Weights of a small image classifier: 24-pixel images, layers 8.
Rows from block 2 of a small image classifier, named by matrix and row number. Rows with one number belong to one neuron. Each number is 128 + 32 x the weight over its row's rms, rounded and kept within 0 to 255. All counts start at 0. Numbers have three digits each. After the name is the row's rms in percent of the matrix's.
After each neuron's rows are labels from the 100 images, of 14976, where the neuron reaches its largest size: "strongest on" is what is common among them. Only what is clearly more common there than usual is listed. The data: stained colorectal tissue patches (NCT-CRC-HE-100K).
# gate: MLP gate (model.blocks.2.mlp.gate.weight, 672x256), inputs 128-255
# fc1: MLP up (model.blocks.2.mlp.fc1.weight, 672x256), inputs 128-255
# fc2: MLP down (model.blocks.2.mlp.fc2.weight, 256x672, transposed), outputs 128-255

gate.647 073:110150143100125145114104067089165109127144171133100119113108114109136154129138060165113144087144117158154153139245170152098156118150128106073102133136164163103084208108131160167131150178098094145159175148141141148120123149104148091181126123133118143130121129112086181019167070112147098124064129144098078124169063049152157177151144085214103118123194124108112132136129106084069170064145
fc1.647 127:118139107120143176096122081146127140117159230119110116126110148081146096119133120157098102192147133142175151108191116185133164154122126151089138109122151150099116145106127147140081147145110090124174158148128143135109125146172150077118097135161143143081162170138120175028186056082163151110061160063165105076161057094117115111171122135172142137138129137204104110130113097064108112083154
fc2.647 138:117127150164111055112130161149119183150121088124152154123161090164117129128109176065168083142123161106110092107080113075106102146132149116172146132154096111172107120165133096124147144100211159143082089143129123095167174096157158184058115150095150159123080098158175076208118148142099180132167132137087219143079155129112090164148112148073139145113107111107146104202130142144090108157084
strongest on: tissue: smooth muscle

gate.568 107:169072133153144090141138129115145150205130150082125152080134128144136109083143097158139101120088206131130131122146126083156141183164140145064124097222175122132080139075152123133155173154140098109185173130122154118104087113134173153113132183098155154126152121096105142122150070138122116091099181129100108081198084061097118177147147100155151132147132164123173127175109140088047081069170
fc1.568 074:169133095111155060108137122116081079105055096112098165158121117136092147119055143123129095111089105095081133118123168077169128108129150139122080129161055136170126173101136172110163177121148136187114181158194100146198109101101128141183146120113110132097095090112116112157065140164121110181124148151100108157066089139149171115116143185109121179157107111118141192141151104177126094112131
fc2.568 077:108166085160150122111167109194068124143140106148122090147104114119129160146120176108065135106110115108112183102084114122125164153093153107113116130113113115181113118115161162112170125107151144116150122095172129106159148124149131149132153104158135085108083158158137132120132129150121160089088158130120149155104080129145098051141110193055124159095121123145184190100134086156088109128119
strongest on: tissue: lymphocytes

gate.445 088:130116158134142081112176112151131157186133111128159165112154125136154125125153114142185090116119183163124171097155119101148133169168167150090127086178162161172117119105152150168148125137141114099182147132132147134110097137102190140125159177120120085180158094065123150116122083165087155071144138127083122106129098112122108141206127135101157155109114156170191126161076086124087129075148
fc1.445 135:120137082082147130105156106128119110158133161172201156144153150121139100142150127099138115156108123147156183109131157160135130121099159134097121114108122189164131136078163137086146066159140116076190109106121122131152150121093165141171174134142069063188132056067110148103157181166115162100143081106095114102119075128164097095157116155108145159110096184167172127128080118186149125124147
fc2.445 129:131120135167134171158132154139137159137165115169111173120120147114142146130102152166075116090158157099141072158157093124129088151132133097112119157126166096073171063171064107120043071142134124130170122182138175147110112131130088110045108153119131158127172177104156162126138072116108129129170121102135149083157182129123115125098100119099170113187095169119167106096111105066159131094164
strongest on: tissue: normal colon mucosa

gate.457 077:158138161098132071124164114115172118143181145149133193145124115129128130107157081149135155130126186157130139137137133114158088097137172105084124085132218162125157126108184103143126127117132085091138173150120163165127105119075152086145120141133125093192122107083108148071125082155150150083150108157123108078120097140138150125180079112100174123135121175141219184162043107125118103125156
fc1.457 146:125135099104181155125168212147071161134123156138179122124100170138113149102065187146073130212119119143142142124086126100156158151064128135153086104102112119129133162090123173098115107126115134146092115108141111105131121128148062112128109074101065078130173184139114074145114182101099084188141145144150154157122117128107105066078138108170143146179130129173078157125099107117154145154139
fc2.457 154:129083125146053170113077050136175032110146142127066114164162146119106118173212126148135206074097120135150155044133123173158067064162117090128138146106132138125162170084136116116113115154072113153179126112170119124176165119151160113219124133152163119112149132147106156044136110139144134066077141114133129105081110141219148156116109124105131138104160111129141128093133153167170141111146
strongest on: tissue: normal colon mucosa

gate.348 102:157083135148125107169144133144160122190150160096120164088123122121116094072126090185152096113104199152104153113151140108128131167145161159067125090204199144139109161058152129150138153160139077094190186115137137100145082135135185142100134172109150135115164110085078124119130058138135131083082193142094121089177083061075138153185124101157142155118127147112176152143111128087063094048162
fc1.348 121:134103060104174108176111183101192067177142137134107129115125115102129074111114099137081142103111191119096078138115140112154102106136096115100125129210099074102120145089122107071110108139162065137149135182139163148107118143150079151133091108154118195122115090064077112133129145148168074143114136117120105111201153136099138093028095108152127105198141171121157151150099130113135083162183
fc2.348 119:126099089083123128125055171092085113125117099151152123105109177134092098156094163096043127138095102123174130129132158124086160134098064108173108137122084111175154153124083192113138119136140162169105119082171114127196172091197135133093074104092083187060131105103098105145140174123126095205101155126118157197094160126097104166123134145135128125178168101147071182163108090131147117155057
strongest on: tissue: smooth muscle; tissue: debris

gate.322 106:173065129132140110157150108139148115204136139111135159109153122135135117075159093177157120114072185128113157117161169107164147158149136121040128113219176138143101159089179111137169146179143103111201193112146132090122091109129172136155139133094134132137156114086065147090144083139123094082100148136086104089191095057081136144164148121147143143141145166118170176160089136130071083057172
fc1.322 086:133083140123161152158115129052130148115166157101142152069112126147089136141085116119093125122083105139181063182136123143095169175165095180129143131165130118143112124135094138148116166154138118114116175153131138152106141146093066165079174131152093157088151142106117067112165089108111143135095085131098156128193193102077087122146150104149153163111146076110053139181133094127093173145072
fc2.322 087:140128136126129114091123117080107181139156080150144189150122125149167193127169178142160114125168087191154140160113158146132140119171117145135145137076139161155145099156126143153132097118140138132148109136127086102105115151055095161097159157110131113137103100116117138147142117163081165147181039137109137168109155143135116185146155120130159137078131116128099039149146136168156220152118
strongest on: tissue: lymphocytes

gate.344 086:221154156149170095117149157143070176141145077089161147152172172102156157106122165126178113128113117156144117085089096079154133125114132147111117041126139133120123101111151148130137112090155162158128171144092098103093119146131115120119124130123118045116160129117135097145104135195080130139215139135139124154106094139112090138123155144127151168150078121141154146141106114126169146105109
fc1.344 183:072107114089133144133122129172101135149087164172164074103119160143147159120138123121093119146088136075166154128107144129119167191128094139160145142133111134136123136128119167119154120154139130156120035066115101078095132070142142149158138111097112151088137169151130119151153186079110073145117100067126135156130121132123095134109191136157122139131139129171060116123138109137108104114119
fc2.344 177:196144128138131077122167183104131128174088115167152087151186138105138125137071140104183111107140114063132058103108167100107113136146158111163140167129082138105099143187115151138137094109175104099131111174126021148146109120061135133125120181127095134156060102147130108166071159175077082171203137098074141148120104126122116098120125240094155152102089156096117140129114084135134152155124
strongest on: tissue: normal colon mucosa

gate.250 073:144128100095115013087193116141151132188139181144155116127164134116148129107117138141121164074077126140166143105106131080141120178146159112122176123132152188112134151096177106114136135195074110137147126117129080171102097092096095112184117146153114083134083065100080149084076122188116123104160116118068095108118069111160123132186111090121131188163135149126155155165070134163135105133165
fc1.250 157:150111054091099101139167108149165086169057142122105109135134116107057100118109099139096115114096120149140134139135191121107099171157163177137107160131137177145131236065069112106108157205102120148117118102124110168175085115184148152164089169093086132091109041166034161180091138159171119154090153140130104117114070161143108188201096097185046204100121123125101126134154119158094091130121
fc2.250 146:090135130122124173132100132150142090127088143088118106119163074146082096153085160107171135111107149095106136107109160091144126145098128084176067155193064127157083129094125151144169132140098168047114127116153106194163169106142166134155135101126106156094136090127128077137142164123091115120094174157119167165108097124152123126116110111112090220065090117142129203149127124120106171108089
strongest on: tissue: lymphocytes

gate.328 097:163100146140136108157150095144140159174156123090115144072147113146130116070155113196155104123100207139138135119158142088149151176162149148062146104199156149127080121083145114156124162157138104109175189113132130109123067115140162154108149161101156162104157127083105126102162051116116122080099197132094127100189106075085126189175164112150133163127127140139162133172102160101067097046176
fc1.328 090:152124135125094166130097065124137140135146095086138171102140147127126112123163134136179153119114139212166133104134106167082128145150091161110150136130156130131096095133087166163099133134135156128141109090109131105120150116105138081082115162125180159089158164113141128122146100086101177084136129131135110190131153159107116190202169133144127129065105069191081070141112151123129101119083
fc2.328 089:142144152146112130149130146121163150118162088077099126092148062117200131108141133122197096104088202188136144109134125063115089108161167137155141145167148124124117147092122085138124138065236150142116126116141122130136129155080132112108117143111170189111138087091134115144134072120084192091114114150124152082101151161103159157165117096116161130098127100099140110150164138138101102112136
strongest on: tissue: tumour epithelium; tissue: debris

gate.264 097:170087137138175108182136125139156142200128150065137130082128124138130122089142104189135087117089209104112126123140156117127158180166126111049154113195179142132113115088157121131143153154140085086195179113126109101098098115150171148113092149083151159115161114093093144103133073110123090093114161121113124106182112069084110191153189124133145170154134140118159157155102129069077058063133
fc1.264 093:128135163072171148159079123153119154077143118107159069099109194095183133183141146129114146088113186155108164135133121181077138111167104071135159119112187104139163076103122176125097076158144121112147122127116111143117148071160175159067091139090074172078147131130108135113163120110104112138172138071139140158108169122129109215105173140116139161125127118148111162111127083062158095090061
fc2.264 113:150083123129098100159161149087164113164100167134151208081190115146126100092133113144204144093035152161095123092131143128115097124133185115140195121166140109142131162101104167157130114119160123142123114120144111094115106103109161142178126205089147165104141111102076115118193105113080107084075096163097145128152120133055169140180126129169135137143140156135142150170101098119057115106139
strongest on: tissue: debris

gate.616 077:188058108104148139140090137090129105154131138085156153091110097123095101108085117129094077156057187123170077136111144139126122150093112101076106091146160118167102155037140111134123151141131119074188218106193096098128158108151164136067088151111111159095166066109116090105150048129114132098091184181109169094123128082064126158153116096146158135138133113128142157174113100086090118110116
fc1.616 101:091067126122169120128074161106101109157134107109123102114098077143125154134091146071080116131093131093123105171119153122138138138070102107154053127111084103134114133149142109086137113122143166154111133131219161126131152117130108123073111074115106161105134108111092093106108192127118115128082203188142148140132143119095158085079111133108137061167195109085146142137137150130122159142125
fc2.616 102:182136082103132097063181143171066196106138140162164122120151140100135136064126152185116142145156134129169083132100105119117175184130116175139128147083115142069106075129197130131110141189096090160100134102124117166072094175124131116118084164157115089159104145120173180132139142115152098152150159095185097181109136132113122171122159129165171114134110105158075108092140132147171142164174
strongest on: tissue: smooth muscle; tissue: debris

gate.49 073:091070112139119170226093077139199087136140139126074136069147141107163093130185034131147091101135167108089155135168162169116156159155128157124144154181128088108130158131112129115112125184115106125122130149103139135144127154144157130131136161127172200120176167123093179130164115060167113126049145071154099117150150134064146145108118141136128089122140116123130097125139158099076120112149
fc1.49 159:130082094096139156146102082089186050156115129117090128054114155129130148129162083150120167080087118120084117154113181148085101057144118125154144141153132092094170140130089087122140131147087095132107139108084063099098130087129077102176163123117147147115119111110060145123148115122132068136141075144099082132162150115112156155091142119159081145132178120114087178100157140153146094145107
fc2.49 152:099190174106117142145091106124127165132149131128135095097108115168184129151087159097153046111147136113117161096179193116074149157126133109158145151138094158172117097159133118133155104091187159098104131152178082149183130119111172146103122097117122184139130095121178069142143091127087207072135137104116163068112135116186098156168137174084186180096125117131152127160095102099083167136055
strongest on: tissue: normal colon mucosa; tissue: tumour epithelium

gate.544 073:130089088116143073144162049106134104214131090118163137138173158101120086098149060124157125119084157200166162097148156135167124120144129165058074121159143142192113182079141127102178124177094154124182156103161112102138139122127164172129137118130101089102133035108089141093126172184121164147139168135111127114110069137139112174122111148159121146077123172140133178143106078186137110096167
fc1.544 151:149160129120090114124139159118223097120079146133060180119147083123069128138133113134121117113168104107076075179137166158117096084130130131128175159137113117112115159163132083139144147121112079096098131170097105180158105160100139121126109175119149184143079085111111165163122116120216119155076110140120083104125155119118191130124106116127111102172144145077133077103141141133102127155130
fc2.544 149:087138108068179179167140142160125071105102133148137105141110108105155152136106123104107086125115129105151147164095129189146128148128125108087148081108092088099188101090104092098114113092184130139112141142087095076101093119112130114072134162158107121106128154125093064155211115143088067140140161151164188102106120173119123148103155138115112154060108140184160152081108161119108103111136
strongest on: tissue: normal colon mucosa

gate.332 106:159085156146158097148141091129158140198143160065112119068134094151145126087145120162174092087088171121127140113144165089149154164143155152051138110188154143129087150078148083140160173143128109097170163103146134109144091111137161165142157162094154129133147107111103141126142058139115104068074120129093114077187097058099125170158174118144128160149141154115161155181130167105061102083155
fc1.332 087:135075146077187125085130143068126105081135192137127141116027157139150153158105108202093134188159139161170123213140121112114171144131108126116085115113173131087126115142173105179113136153127112135123186141115187155057118147085080087130162105095098134163127132112129118095158103136164083168141104171149140081154143103136129129093132030143136113162135129137109086105072124098130116138130
fc2.332 077:107110153127158105073092130087172090131102197122140167150096145125082140154149116128171134121155101132123078159122131179204087092165100112104098120086192176092152117114169178141079116182110088034154111146139116132090141143186154147078157152125140094179107139140140160087162148116135131094156126138102112097126139100127163144147083055176138170146122130162143061128128141114153154137137
strongest on: tissue: lymphocytes; tissue: mucus

gate.221 079:109170147159181069073153152135092156129142144085214078155121156140145144136081159106104104129154141122173128085134113064140165166123133115140088090142163152144116104119114147167149121132100149115132153125150148156113141111106129169109140091148109100166138134147165089157074137183069140101183127116132146121147086135164089115137169113084149226132088127163169194174099109095127149127107
fc1.221 148:155145073127137054080150135108138118153171126148135121135157107104148128134117135123135153121139127130139062134097118109123113116124144110122176151105159167090152122127171133124091133105135093071174140202117088196120146130087086107124083129166134112188051066075132163112069111163149157075166137129095107084126110118134133100142053162101144159147106162126216112170137063139128112152132
fc2.221 146:114069117098110124083117088158096105119141149139141135117113141140133146092143147196091131186111111176152161179156153130149133175158081178124124104056142158146149083076158138119107114172105080213145112088138205075139130113175161153141106130113117113116208128146159167084168136103158155138110140120143157129093127108150139175159158046142123121121159087169133071159127171153115102147180
strongest on: tissue: adipose tissue

gate.165 110:169092137148149080174154114107165140213130127077121129091124095129147113082147112170149081108108191113102133118166140081156150177149145141027114111217159128125098147101166102127161174168128101105176173130142133114128077112124157147135135168118150148125134103096106143126120056144143096106112171136089110092181098053099128167165144138125111134141136158115178166162111146113054071082167
fc1.165 051:104141153079112160134058130091129082140147125072144100095118124113063102171102119101135143151109137108135120088101110143132169115059141095137127143120042132135092183124187127082108131165117124145082109126159127132148127083178100172141129103130136110150069095145094121112148125097130130148092087174115087103121137100137070164144155151189141137180164120131143225166103123117133112165120
fc2.165 048:100142126123129074169118151096113186128145079176141143103145092137116157148130180108145074137090115149112125147109177123069172178073135099149180151084073087148114113140077121089124137128122166166138100098135100130196194180166147208130141142117115117165107105126143130149156127130083203102135101142109145141126149125078114191137141142151148061173133125100136140161141057184138120171098
strongest on: tissue: smooth muscle

gate.232 084:227120155140145134212127149187117151124150075111136210135157176118150099118150096147134100119092204155111110106113093111140083112191115138114112050161178116118123103075131168135115105105175138150148165148081123123106116147163137112067105160108109109123197149115097129191148103143115105155169141104161130132124138145096103132122121105158179120182080142141146128137086100101139079063118
fc1.232 179:149174164168100102099167137124152088104128107100104143154114090151077146117096164154127152111174113148104097136126117101149084088132170103110065168130146140102146126160128096183145151127102120096121153177163172218166094146107094088116116116156134131157090116130144139123092105154132155148146204183106093120120121112172170136126079082072111142133125154090191207104138178136123171136151
fc2.232 167:056088112111145180192115119158137086098145156116128156107141134113178090123136066103137150147070163173146162134155097185145079109143107119096138103164151087114188170064120101082077100116137155196110145112095172093080153121139133119138115119093145138077221153108075121117213125087109117124077090139154144108102165177104167115106114076142085095124134129151136138131108137133119077086137
strongest on: tissue: debris

gate.92 094:169104144145138096136143119117149133199096147070112151079119088167117127100132105170162106124099140098103131106149155109131170176144137131048122101178182134120081154088164130164153181151142087093162177131133128119159088129136148142136185185089135132124121130120090139117146068136120064057086160132086102107194111050081124148185161106159129163174120142120160158181121147116062115087141
fc1.92 088:107194138105117143087154158175163137136152141198131129165161107113133196110068123103063153116159120090157111184143144142189140157095099119132154104110123110112137141153178137112161038194092096166155129129142108144075140142074077103144129092149126111127112108088132134090133145129133092183113089131131130122101098074170152105067109146145156127153123166092125114064098151131165152144178
fc2.92 088:143101156148175113092146145125137103120106175060117113070128155095124114086074189113107125111136037107133115126172149125080165179036144136121114116115116125106176114128150169128144144148097128181123146110194079101146081114205119142161172105133113093108153188154120084072178129073106102131047124129136148135193111096109126130107189143147095197148153137169114146130154089105113162125125
strongest on: tissue: mucus

gate.655 108:163102143146152090147151106124151129226122135072112128088119098152145125077124107169136102095092191121113142136174150070154145167164143143041129121200156155130091141102152095144171176165119107121179187124142126113127086099123146154132143152102155134113132117114118148113124074136128101090105186136072099108199106042114125187166170124148103150136143152104166179164129160111072092086170
fc1.655 069:160110152069095047175160108164078152143114159164125148132083116097079059114110078111121126180088158128106136147123129137163149119089145124127081166143126116154120197067162102178133178160133154100113111125125119119134131125202146142059145155082090147090136105155098093091188093153101154098098174139133108177110128098120135174160141120112151124084125151096093239179093103137134147109183
fc2.655 068:127109054135139148108212070147150091109130137157118177191122134154103124094213108140145153143119114128030131114090165152152086106134151156119149129113152151143032146105150178124164153140075108098124125072120155098147103149111174168160205147131147096150062127174100155144145174145148131061135128133102147135084114154121137113150142097125096126114096089126134101192125154194157136161174
strongest on: tissue: mucus

gate.226 102:166090149125182086165142131122138139217120114109124157094139100147145131080131106157153086089101178122127140116169164068145147190163131141060145098210152136116089150111145107128155168152159088119196180131141111116131069104106162159122160155089145125146141105091113110117133083153112121092111155115076132081192080062107134157166167143148137171126143158115184153177102118118073102065162
fc1.226 079:137145104144082117141131086177150127127143132124065091143183116109124088101195092156148172062103096101117158100104159142132129132154145149158168199092130159112169143107176127119147163137119135091125109084100115164141090125140134140185126140142193096129113082132104164103109157111115153053113188090166097142119153121169138171117108157059086168119123099150171192194160154141140092161127
fc2.226 082:070146157123079131171115137133130122161129110064093130123076114109087115119086129069105110084077185144147201179102103098215110157064128113106073139180120089204160123085116101105138130121123194143125106113137158084144174104173121075075107116099136183080153139127114115115144141108104119132094208172163173102120135128123147169139128099114139100151111131138195177095093160132087126095151
strongest on: tissue: adipose tissue

gate.551 111:169106137152156073157149114108157124208133143079129138074129107135150116081144096174131106105099191127128131124151141091162152174145139133065120112215169132115087149108157111141160175154136081102172199128139111128118065115107149148118142153118165148144126112101117136114118071150135095087103178125086105083221099068093139184146145105149127139141137176101175136159111143090063093068164
fc1.551 061:137127083133142125134111128113135135193105061127156155106162090124069059081113080133196125174109169143151094128085133145134109099088137129155116184173120137114073140128131132106146142109160123073075108099141125120090107128137094163114157124138096177144136107125128097133106162180158160128099156146106135128151138173070123120164153179078113187068120108143114197121119151155135100167133
fc2.551 057:160163105151113129175151090134095193128160001099118092115130070128186121121168172163116065133140102126138178161127184119120120146138160178156089135115082142179154121141124122116155127107163153202129106073133109142129076143087161139103111113115069155116117105150127142145165152118139172145146086137139094184136146195105088122134150195096133083083136083137164120112147090201077114163122
strongest on: tissue: mucus

gate.286 084:196135142150161106143185133128121146108160090092125209168132096114083119093137139143190115141132164199056145113113102083160083108156165161118079069130172142123099107108175114143110164101174137111107226138152168136136097159098155116111168171141139076151162125126133131126142063141114185108164137173139137134110137126095165133168090122113153106160118122115215195167061140126137135129159
fc1.286 170:043119097095107160117094097140192090119138166134101105114096071163099091130119099138121164138137155135122142188142150146099133127138086111153135191148115127121112179144116057150102162171108103089108118137145158145126166130106102146100154115124125207132104107135132147106161126060178150120079135132124138086165203104112180126136112097140097100111170084094112105119158192135112139167141
fc2.286 157:184161145182138068111166181091151154181112110131138124142171121105165124132101124095182069081120112079133072114114126086095127158131152112120168118159097114138102097155118198155165122123205133120135154134120023126128105103095143172120123171142129130137073101128132113141111130192104078157142105130092181149106057126102098144129112195117173183089072156112111137145140068096072130073102
strongest on: tissue: normal colon mucosa; tissue: mucus

gate.298 096:097119181083105113119103109133153161168125158138172173143132130139151114152151082104175132047107175155153171099165138110152115141157126112089143126167149152190095162141137123132177117159131134151218134091139139145140138093054220156160168143102116102194140089094117150089145117182125179111118097101085098124147061114160097147181123127106136130132122195132174105119056109129098133021148
fc1.298 186:091163117079079115079130106119136137148102129183165164193122147153134147158156107090150159074151090171130192104126149167158109102131163125121110128096111173188106170133121124119185099138113151176169079071144144130179149115063185139162176125103081076175112092124122154109120166195123177135158081105120107174081058153179099115167110137097118123093109188124133094076103122175134172113149
fc2.298 179:094082150146125156144045132112178149140130123107090118101085129094120107216167116114152102106141162123174115128191125114064132150171059135112091123169124065106094160168093122111079143160156136141196165149128133118165193122188089150107165111108124222134182153109160106116133092129102112125105119096142149093174165088118068181117124128125145130153144096125106121134116172060155169084079
strongest on: tissue: lymphocytes

gate.459 087:144086124152095076163135130121162121180128096098119214110140076099086081110120091113168045139099163170146115094176097127120106163146128163115104131193104098198074176121123128110178175101138139134157170184161142075152126134128188164059105150124142133124144067112099085130131116159145189140083210166121129113125108125081136165141106167147135124108124118098153143172098088106081150069122
fc1.459 161:089080088162083133148093127119123124147116068136066146100148113081073101139096113124111059160135108122161118125140116142122159150125097182124124167115087082164117149158086174111163179147088170131120124154122103090107141145157117167091105133129154168086128123149104116132128158106156169187057203142162127148110137146094117175104114197170120096084126091093074101100164059117105175139106
fc2.459 153:138072117103168185135101126146048142192139154088188099101097178162091079091077116161089113173110174127178133104136126093166166181150113134112067150151118132167152144083137192138111150125136145087146125103151146111115192126160119123095147123098063143090199161155124126133150159082090080166153208119180143129140137161089113105121166134175142115114124099152065191101155090108124181083150
strongest on: tissue: normal colon mucosa; tissue: tumour epithelium

gate.489 111:170098146145151076152153109141152139221141144087120124077135104142154117076149106180154095094104179128121154132161154071143151170165142149045126107211159136126103129113158098124168163150152096140173176133137131118131083104125156149134133152116150154122139111094111128121121065133126110079094161123083100067208094045105141172165163126146132145148150158116171163165119151113074083068173
fc1.489 059:132108161117106143082086079120150151103207114091158084103154145102149183144157126127141102106133078094163123134154162128113117156145105129085151167119123140085118071156115095120113110187086097145147082158035099146148128089109098126155135098168141118091099118113171136096129167088156032123152136088129110139123070072160115161072154113129195141093192124116115070087139143120105095147108
fc2.489 057:131069153106084059105088181117093209147154127105133111111173132090113166149114182079137107090127158094211098143109123078179119108092079106121091158121110103099177093158105078115134111106104200160130080163194152134157160109169087107136070086111114168125139102129178073112106165149095117138152098133139111142159161112127098136124150090089197116186180142101139138147074177168142113180121
strongest on: tissue: adipose tissue

gate.238 105:166090145144143084158156116138153140220140148082119137082128103151147112075144101174137092108102191132115139121156132080144139174163153144040118110217163125109109142108144100139156182140146087120168174126121143113122072098124160145117127166105148142130136118118107131138137053149129102100092164130087095077201085057101137155156150121133123143151142156108176144154127174110054094065155
fc1.238 067:126123127134100139130166141155103106118084087125110181176091096146082102107188109147148105202103175111109140102143077153093063128184129102131088100168122170164154187120110161117145105097157125098159150138153152089144146120127173112075099204079112138159195097162091138105147121128109199081098189120118135085113097145137131130186126126177184087110124116127170057146143153136055108072120
fc2.238 063:134152116146113183114128076191103096095130147126100100178137111118137077099155058151176127154147154143088143129146112170095121115215173181135134159148150175147092177075195113180106151150119078070116177138082175182107130158135192111129124162137139101103128131134095184135084083098162101133159211124154072107122112129135158110131108146110147107092068109139131097085145187117133147111130
strongest on: tissue: adipose tissue

gate.285 112:161093149131138074155142122135134137194132136065126144079124089138146114084129112149148100093112204130123139125144136067149147165153145124070104112221158139123097160101144093136151185138147101134174178126132138102114072123112180152105158161112147148123149123101115133113124057145126103085086163154080113068197100045094123168173150114149133138144139169108178133161125145096056102053168
fc1.285 084:116133115158125134094106136108142194181158123159136149122148128095106135140120140147093161128120106092132118078125092159152101116099122174129129144087121121127084037160155129078134133117081127112131116131116190141068161149185074151132091108170184096115113150095131171083138211102162115132102126126118086199101178108122090130069096157136125078216120164127117119157128118141194100150144
fc2.285 086:142135148097138135176074175092164166145124093073096154086122124109157125122125136100130128103102067097128126131115147135168126115071089104143115101165099140102127142159048116070150105059154183186104108171142122102154106124157123079114127102107145172102131114105100059132146169122095117107105065147115131152144164148083113108143130158176142096223190158105124177179120124156117093142118
strongest on: tissue: adipose tissue

gate.311 075:100094127132155102151136098129153085095165162174107135111178151055158101112148046144144088143118117158111193136200106171106140128127155170141183110122170128143156177139159159116118123172069107121115185162110110085095140166137146135196135154146128089154186152115087163034132102074177159113083093103150126101116090073114177101104119180170144128137148119138146089129097043080114132099145
fc1.311 163:148180156118139135135112145139081145126100072092136085162119127164136169153114212124148167097153122115127099131090137097153091101158115077154087131124117090082120075146098124147126091089176168154112108115150102146130113127128086068095117097125136167073096133143179089219128131148073068151209148170105148184143183162126112151097151095095137126106119119063112176100145199148165128130087
fc2.311 156:141149067115074123145145135148145113154140067197149151149117090112128115133052129103053116148139124159128147138121126141126165133157126133120121175124110137181115134141125145151167140110101157117133136124173163158162151146063212124116048133178121117120132098102120136143058136182176172174128196130112133158000101143181163151132086188117132084098123096099127164126102097150086126135117
strongest on: tissue: lymphocytes

gate.541 106:164082143133149102155143111132170135198136137071116148079132098152142104092142094176141099097110186140119133132154163087128161180165132141056109113221171128140099149092139093137170169159134088109180177127147139108134090107126165177131164150084155148136134114097107127102127073127128113088102164128088111100195098051087128178178149132140104158149145157109168168178118134102054081074150
fc1.541 080:089131118078112180156102072084185146113147110147141094090112167155184126171181125130127139060133152161146158137167189151113142137162116173110158163114097106155142075143085113095093103166091158111183105116091106148177148116154145185116150150141160155118188131064142126079144131074126142107127117028129113149138174127171084198124146163110086145097141126176136155124117082112156077103110
fc2.541 093:135106123117104107166147194102143123111098148140131183051157076126177160098070127099117150089046130157123117143130132085085102115120168096150185120177122112135101161110081062125155135086165175189096096157138162111129159114113140104170069134130173126125140080052099113142125119116118125114086090175111132109147135135092153087151063100178075119137175149112146162161087124162075092141110
strongest on: tissue: tumour epithelium; tissue: mucus

gate.500 114:157080124147149093156152105122160130212139161073133129079126106149142112074137086179142090117113183131122146122155163086158150162152140150054108123211166147131094141103163096125154164159124091105173183123131143116126072101128167165121159150108155148130143109114107132127111073133125110095093168128101096089217103055107128168158157113139120147131131157119168156169114153112067087081170
fc1.500 053:108142123153162151142117062117112129123146161145145112119105161097070101151142094160109103125165102086118178168166145153112104146160085113135090175094190140135174160172129095157151090213119102080134174151094110139090135061095121167129110107089120147109128136107099179076120181118135176135152097137150079107115106080162145146100079130075128171096123131106159118110176160101085110072131
fc2.500 049:120100140147124112105145110089105149123112182097122135094112155118140162136013146082103121051171125039150087202162141129117140125142160123111107158144143080053144129144126063121107109177098199147142141126162149117110175112100120084113085091133156145145129175136174151139073156110106139153112143164141117078173152073125122116107099117163183050156163124086136106071155139106125131109118
strongest on: tissue: mucus

gate.135 101:179097155154145121173136095150132147190140130087114142091156137110169111106132108183150092123093212132112143076128118119119125181166147132042143098197193146136103121089137130160150158141146110116185185113137115095126111116153198130102105154100164157103161133128108126109133063108108098086098181113103141090159118079077113194175171133155151151119129130125137139159087118083092080041140
fc1.135 102:145120104095160099109178139090142085160098123105115116091119075157072128073101126092168130112116124088134117149149174055178149101092123143115105164156067102134101178175128082100156153161122121124156099172131121119121110118101120192174216097128094113155068102120106147128097165173137111148149126140111101099132146100132163044112119157115086138157109150069168183126167173206127123186200
fc2.135 109:111102098116125130086124095111095146153114110166136108165112148158059128162134143102099142186133080114155151132116165136134170153073093145088090143083065123194127118142128173092180156166063151124153119119110182104147160124167114132139165115112093106131107096151121139109112224164159157191132122140132120178106107111149099097111137154123082126111141142137102124111135120186144155160124
strongest on: tissue: adipose tissue

gate.574 080:133099120090166097096130125124108099171099171120169103067110110164101164142077141112127099140097192104179108167145170095137123142103106092072149109134125102158112129126177085099127116127172117147201134130166092097135150060140137143086130129077101148133139093096126111098153117187135087120130181159077143062180081030114120135139138076119128162166163168117148130153120161123125103117134
fc1.574 131:122150141086155101102159177132130078147116179144181136119134093155113198123117135105122034164115163107128104177155186124154116147101115089109141063119114124173102140119202084124162072122167114129159142138157112101085180082090175139114153104095095145140126095165189099129157132181180121147129152133101158111171052114106112112133141106143132135136142173131171071156087154129088131134138
fc2.574 126:091135121091166160174105162149083157074132159137092124134111140097134104152068116105099111156148086130162119192156150143118165120105160151158085170084094106114169152136130117110053150133117136144112149172154111192136167175173061116071130095125068138093158159099074124131180139040108133200152113095143076169153171108096171085089113125145142090188134095132163138106170102128164170150134
strongest on: tissue: smooth muscle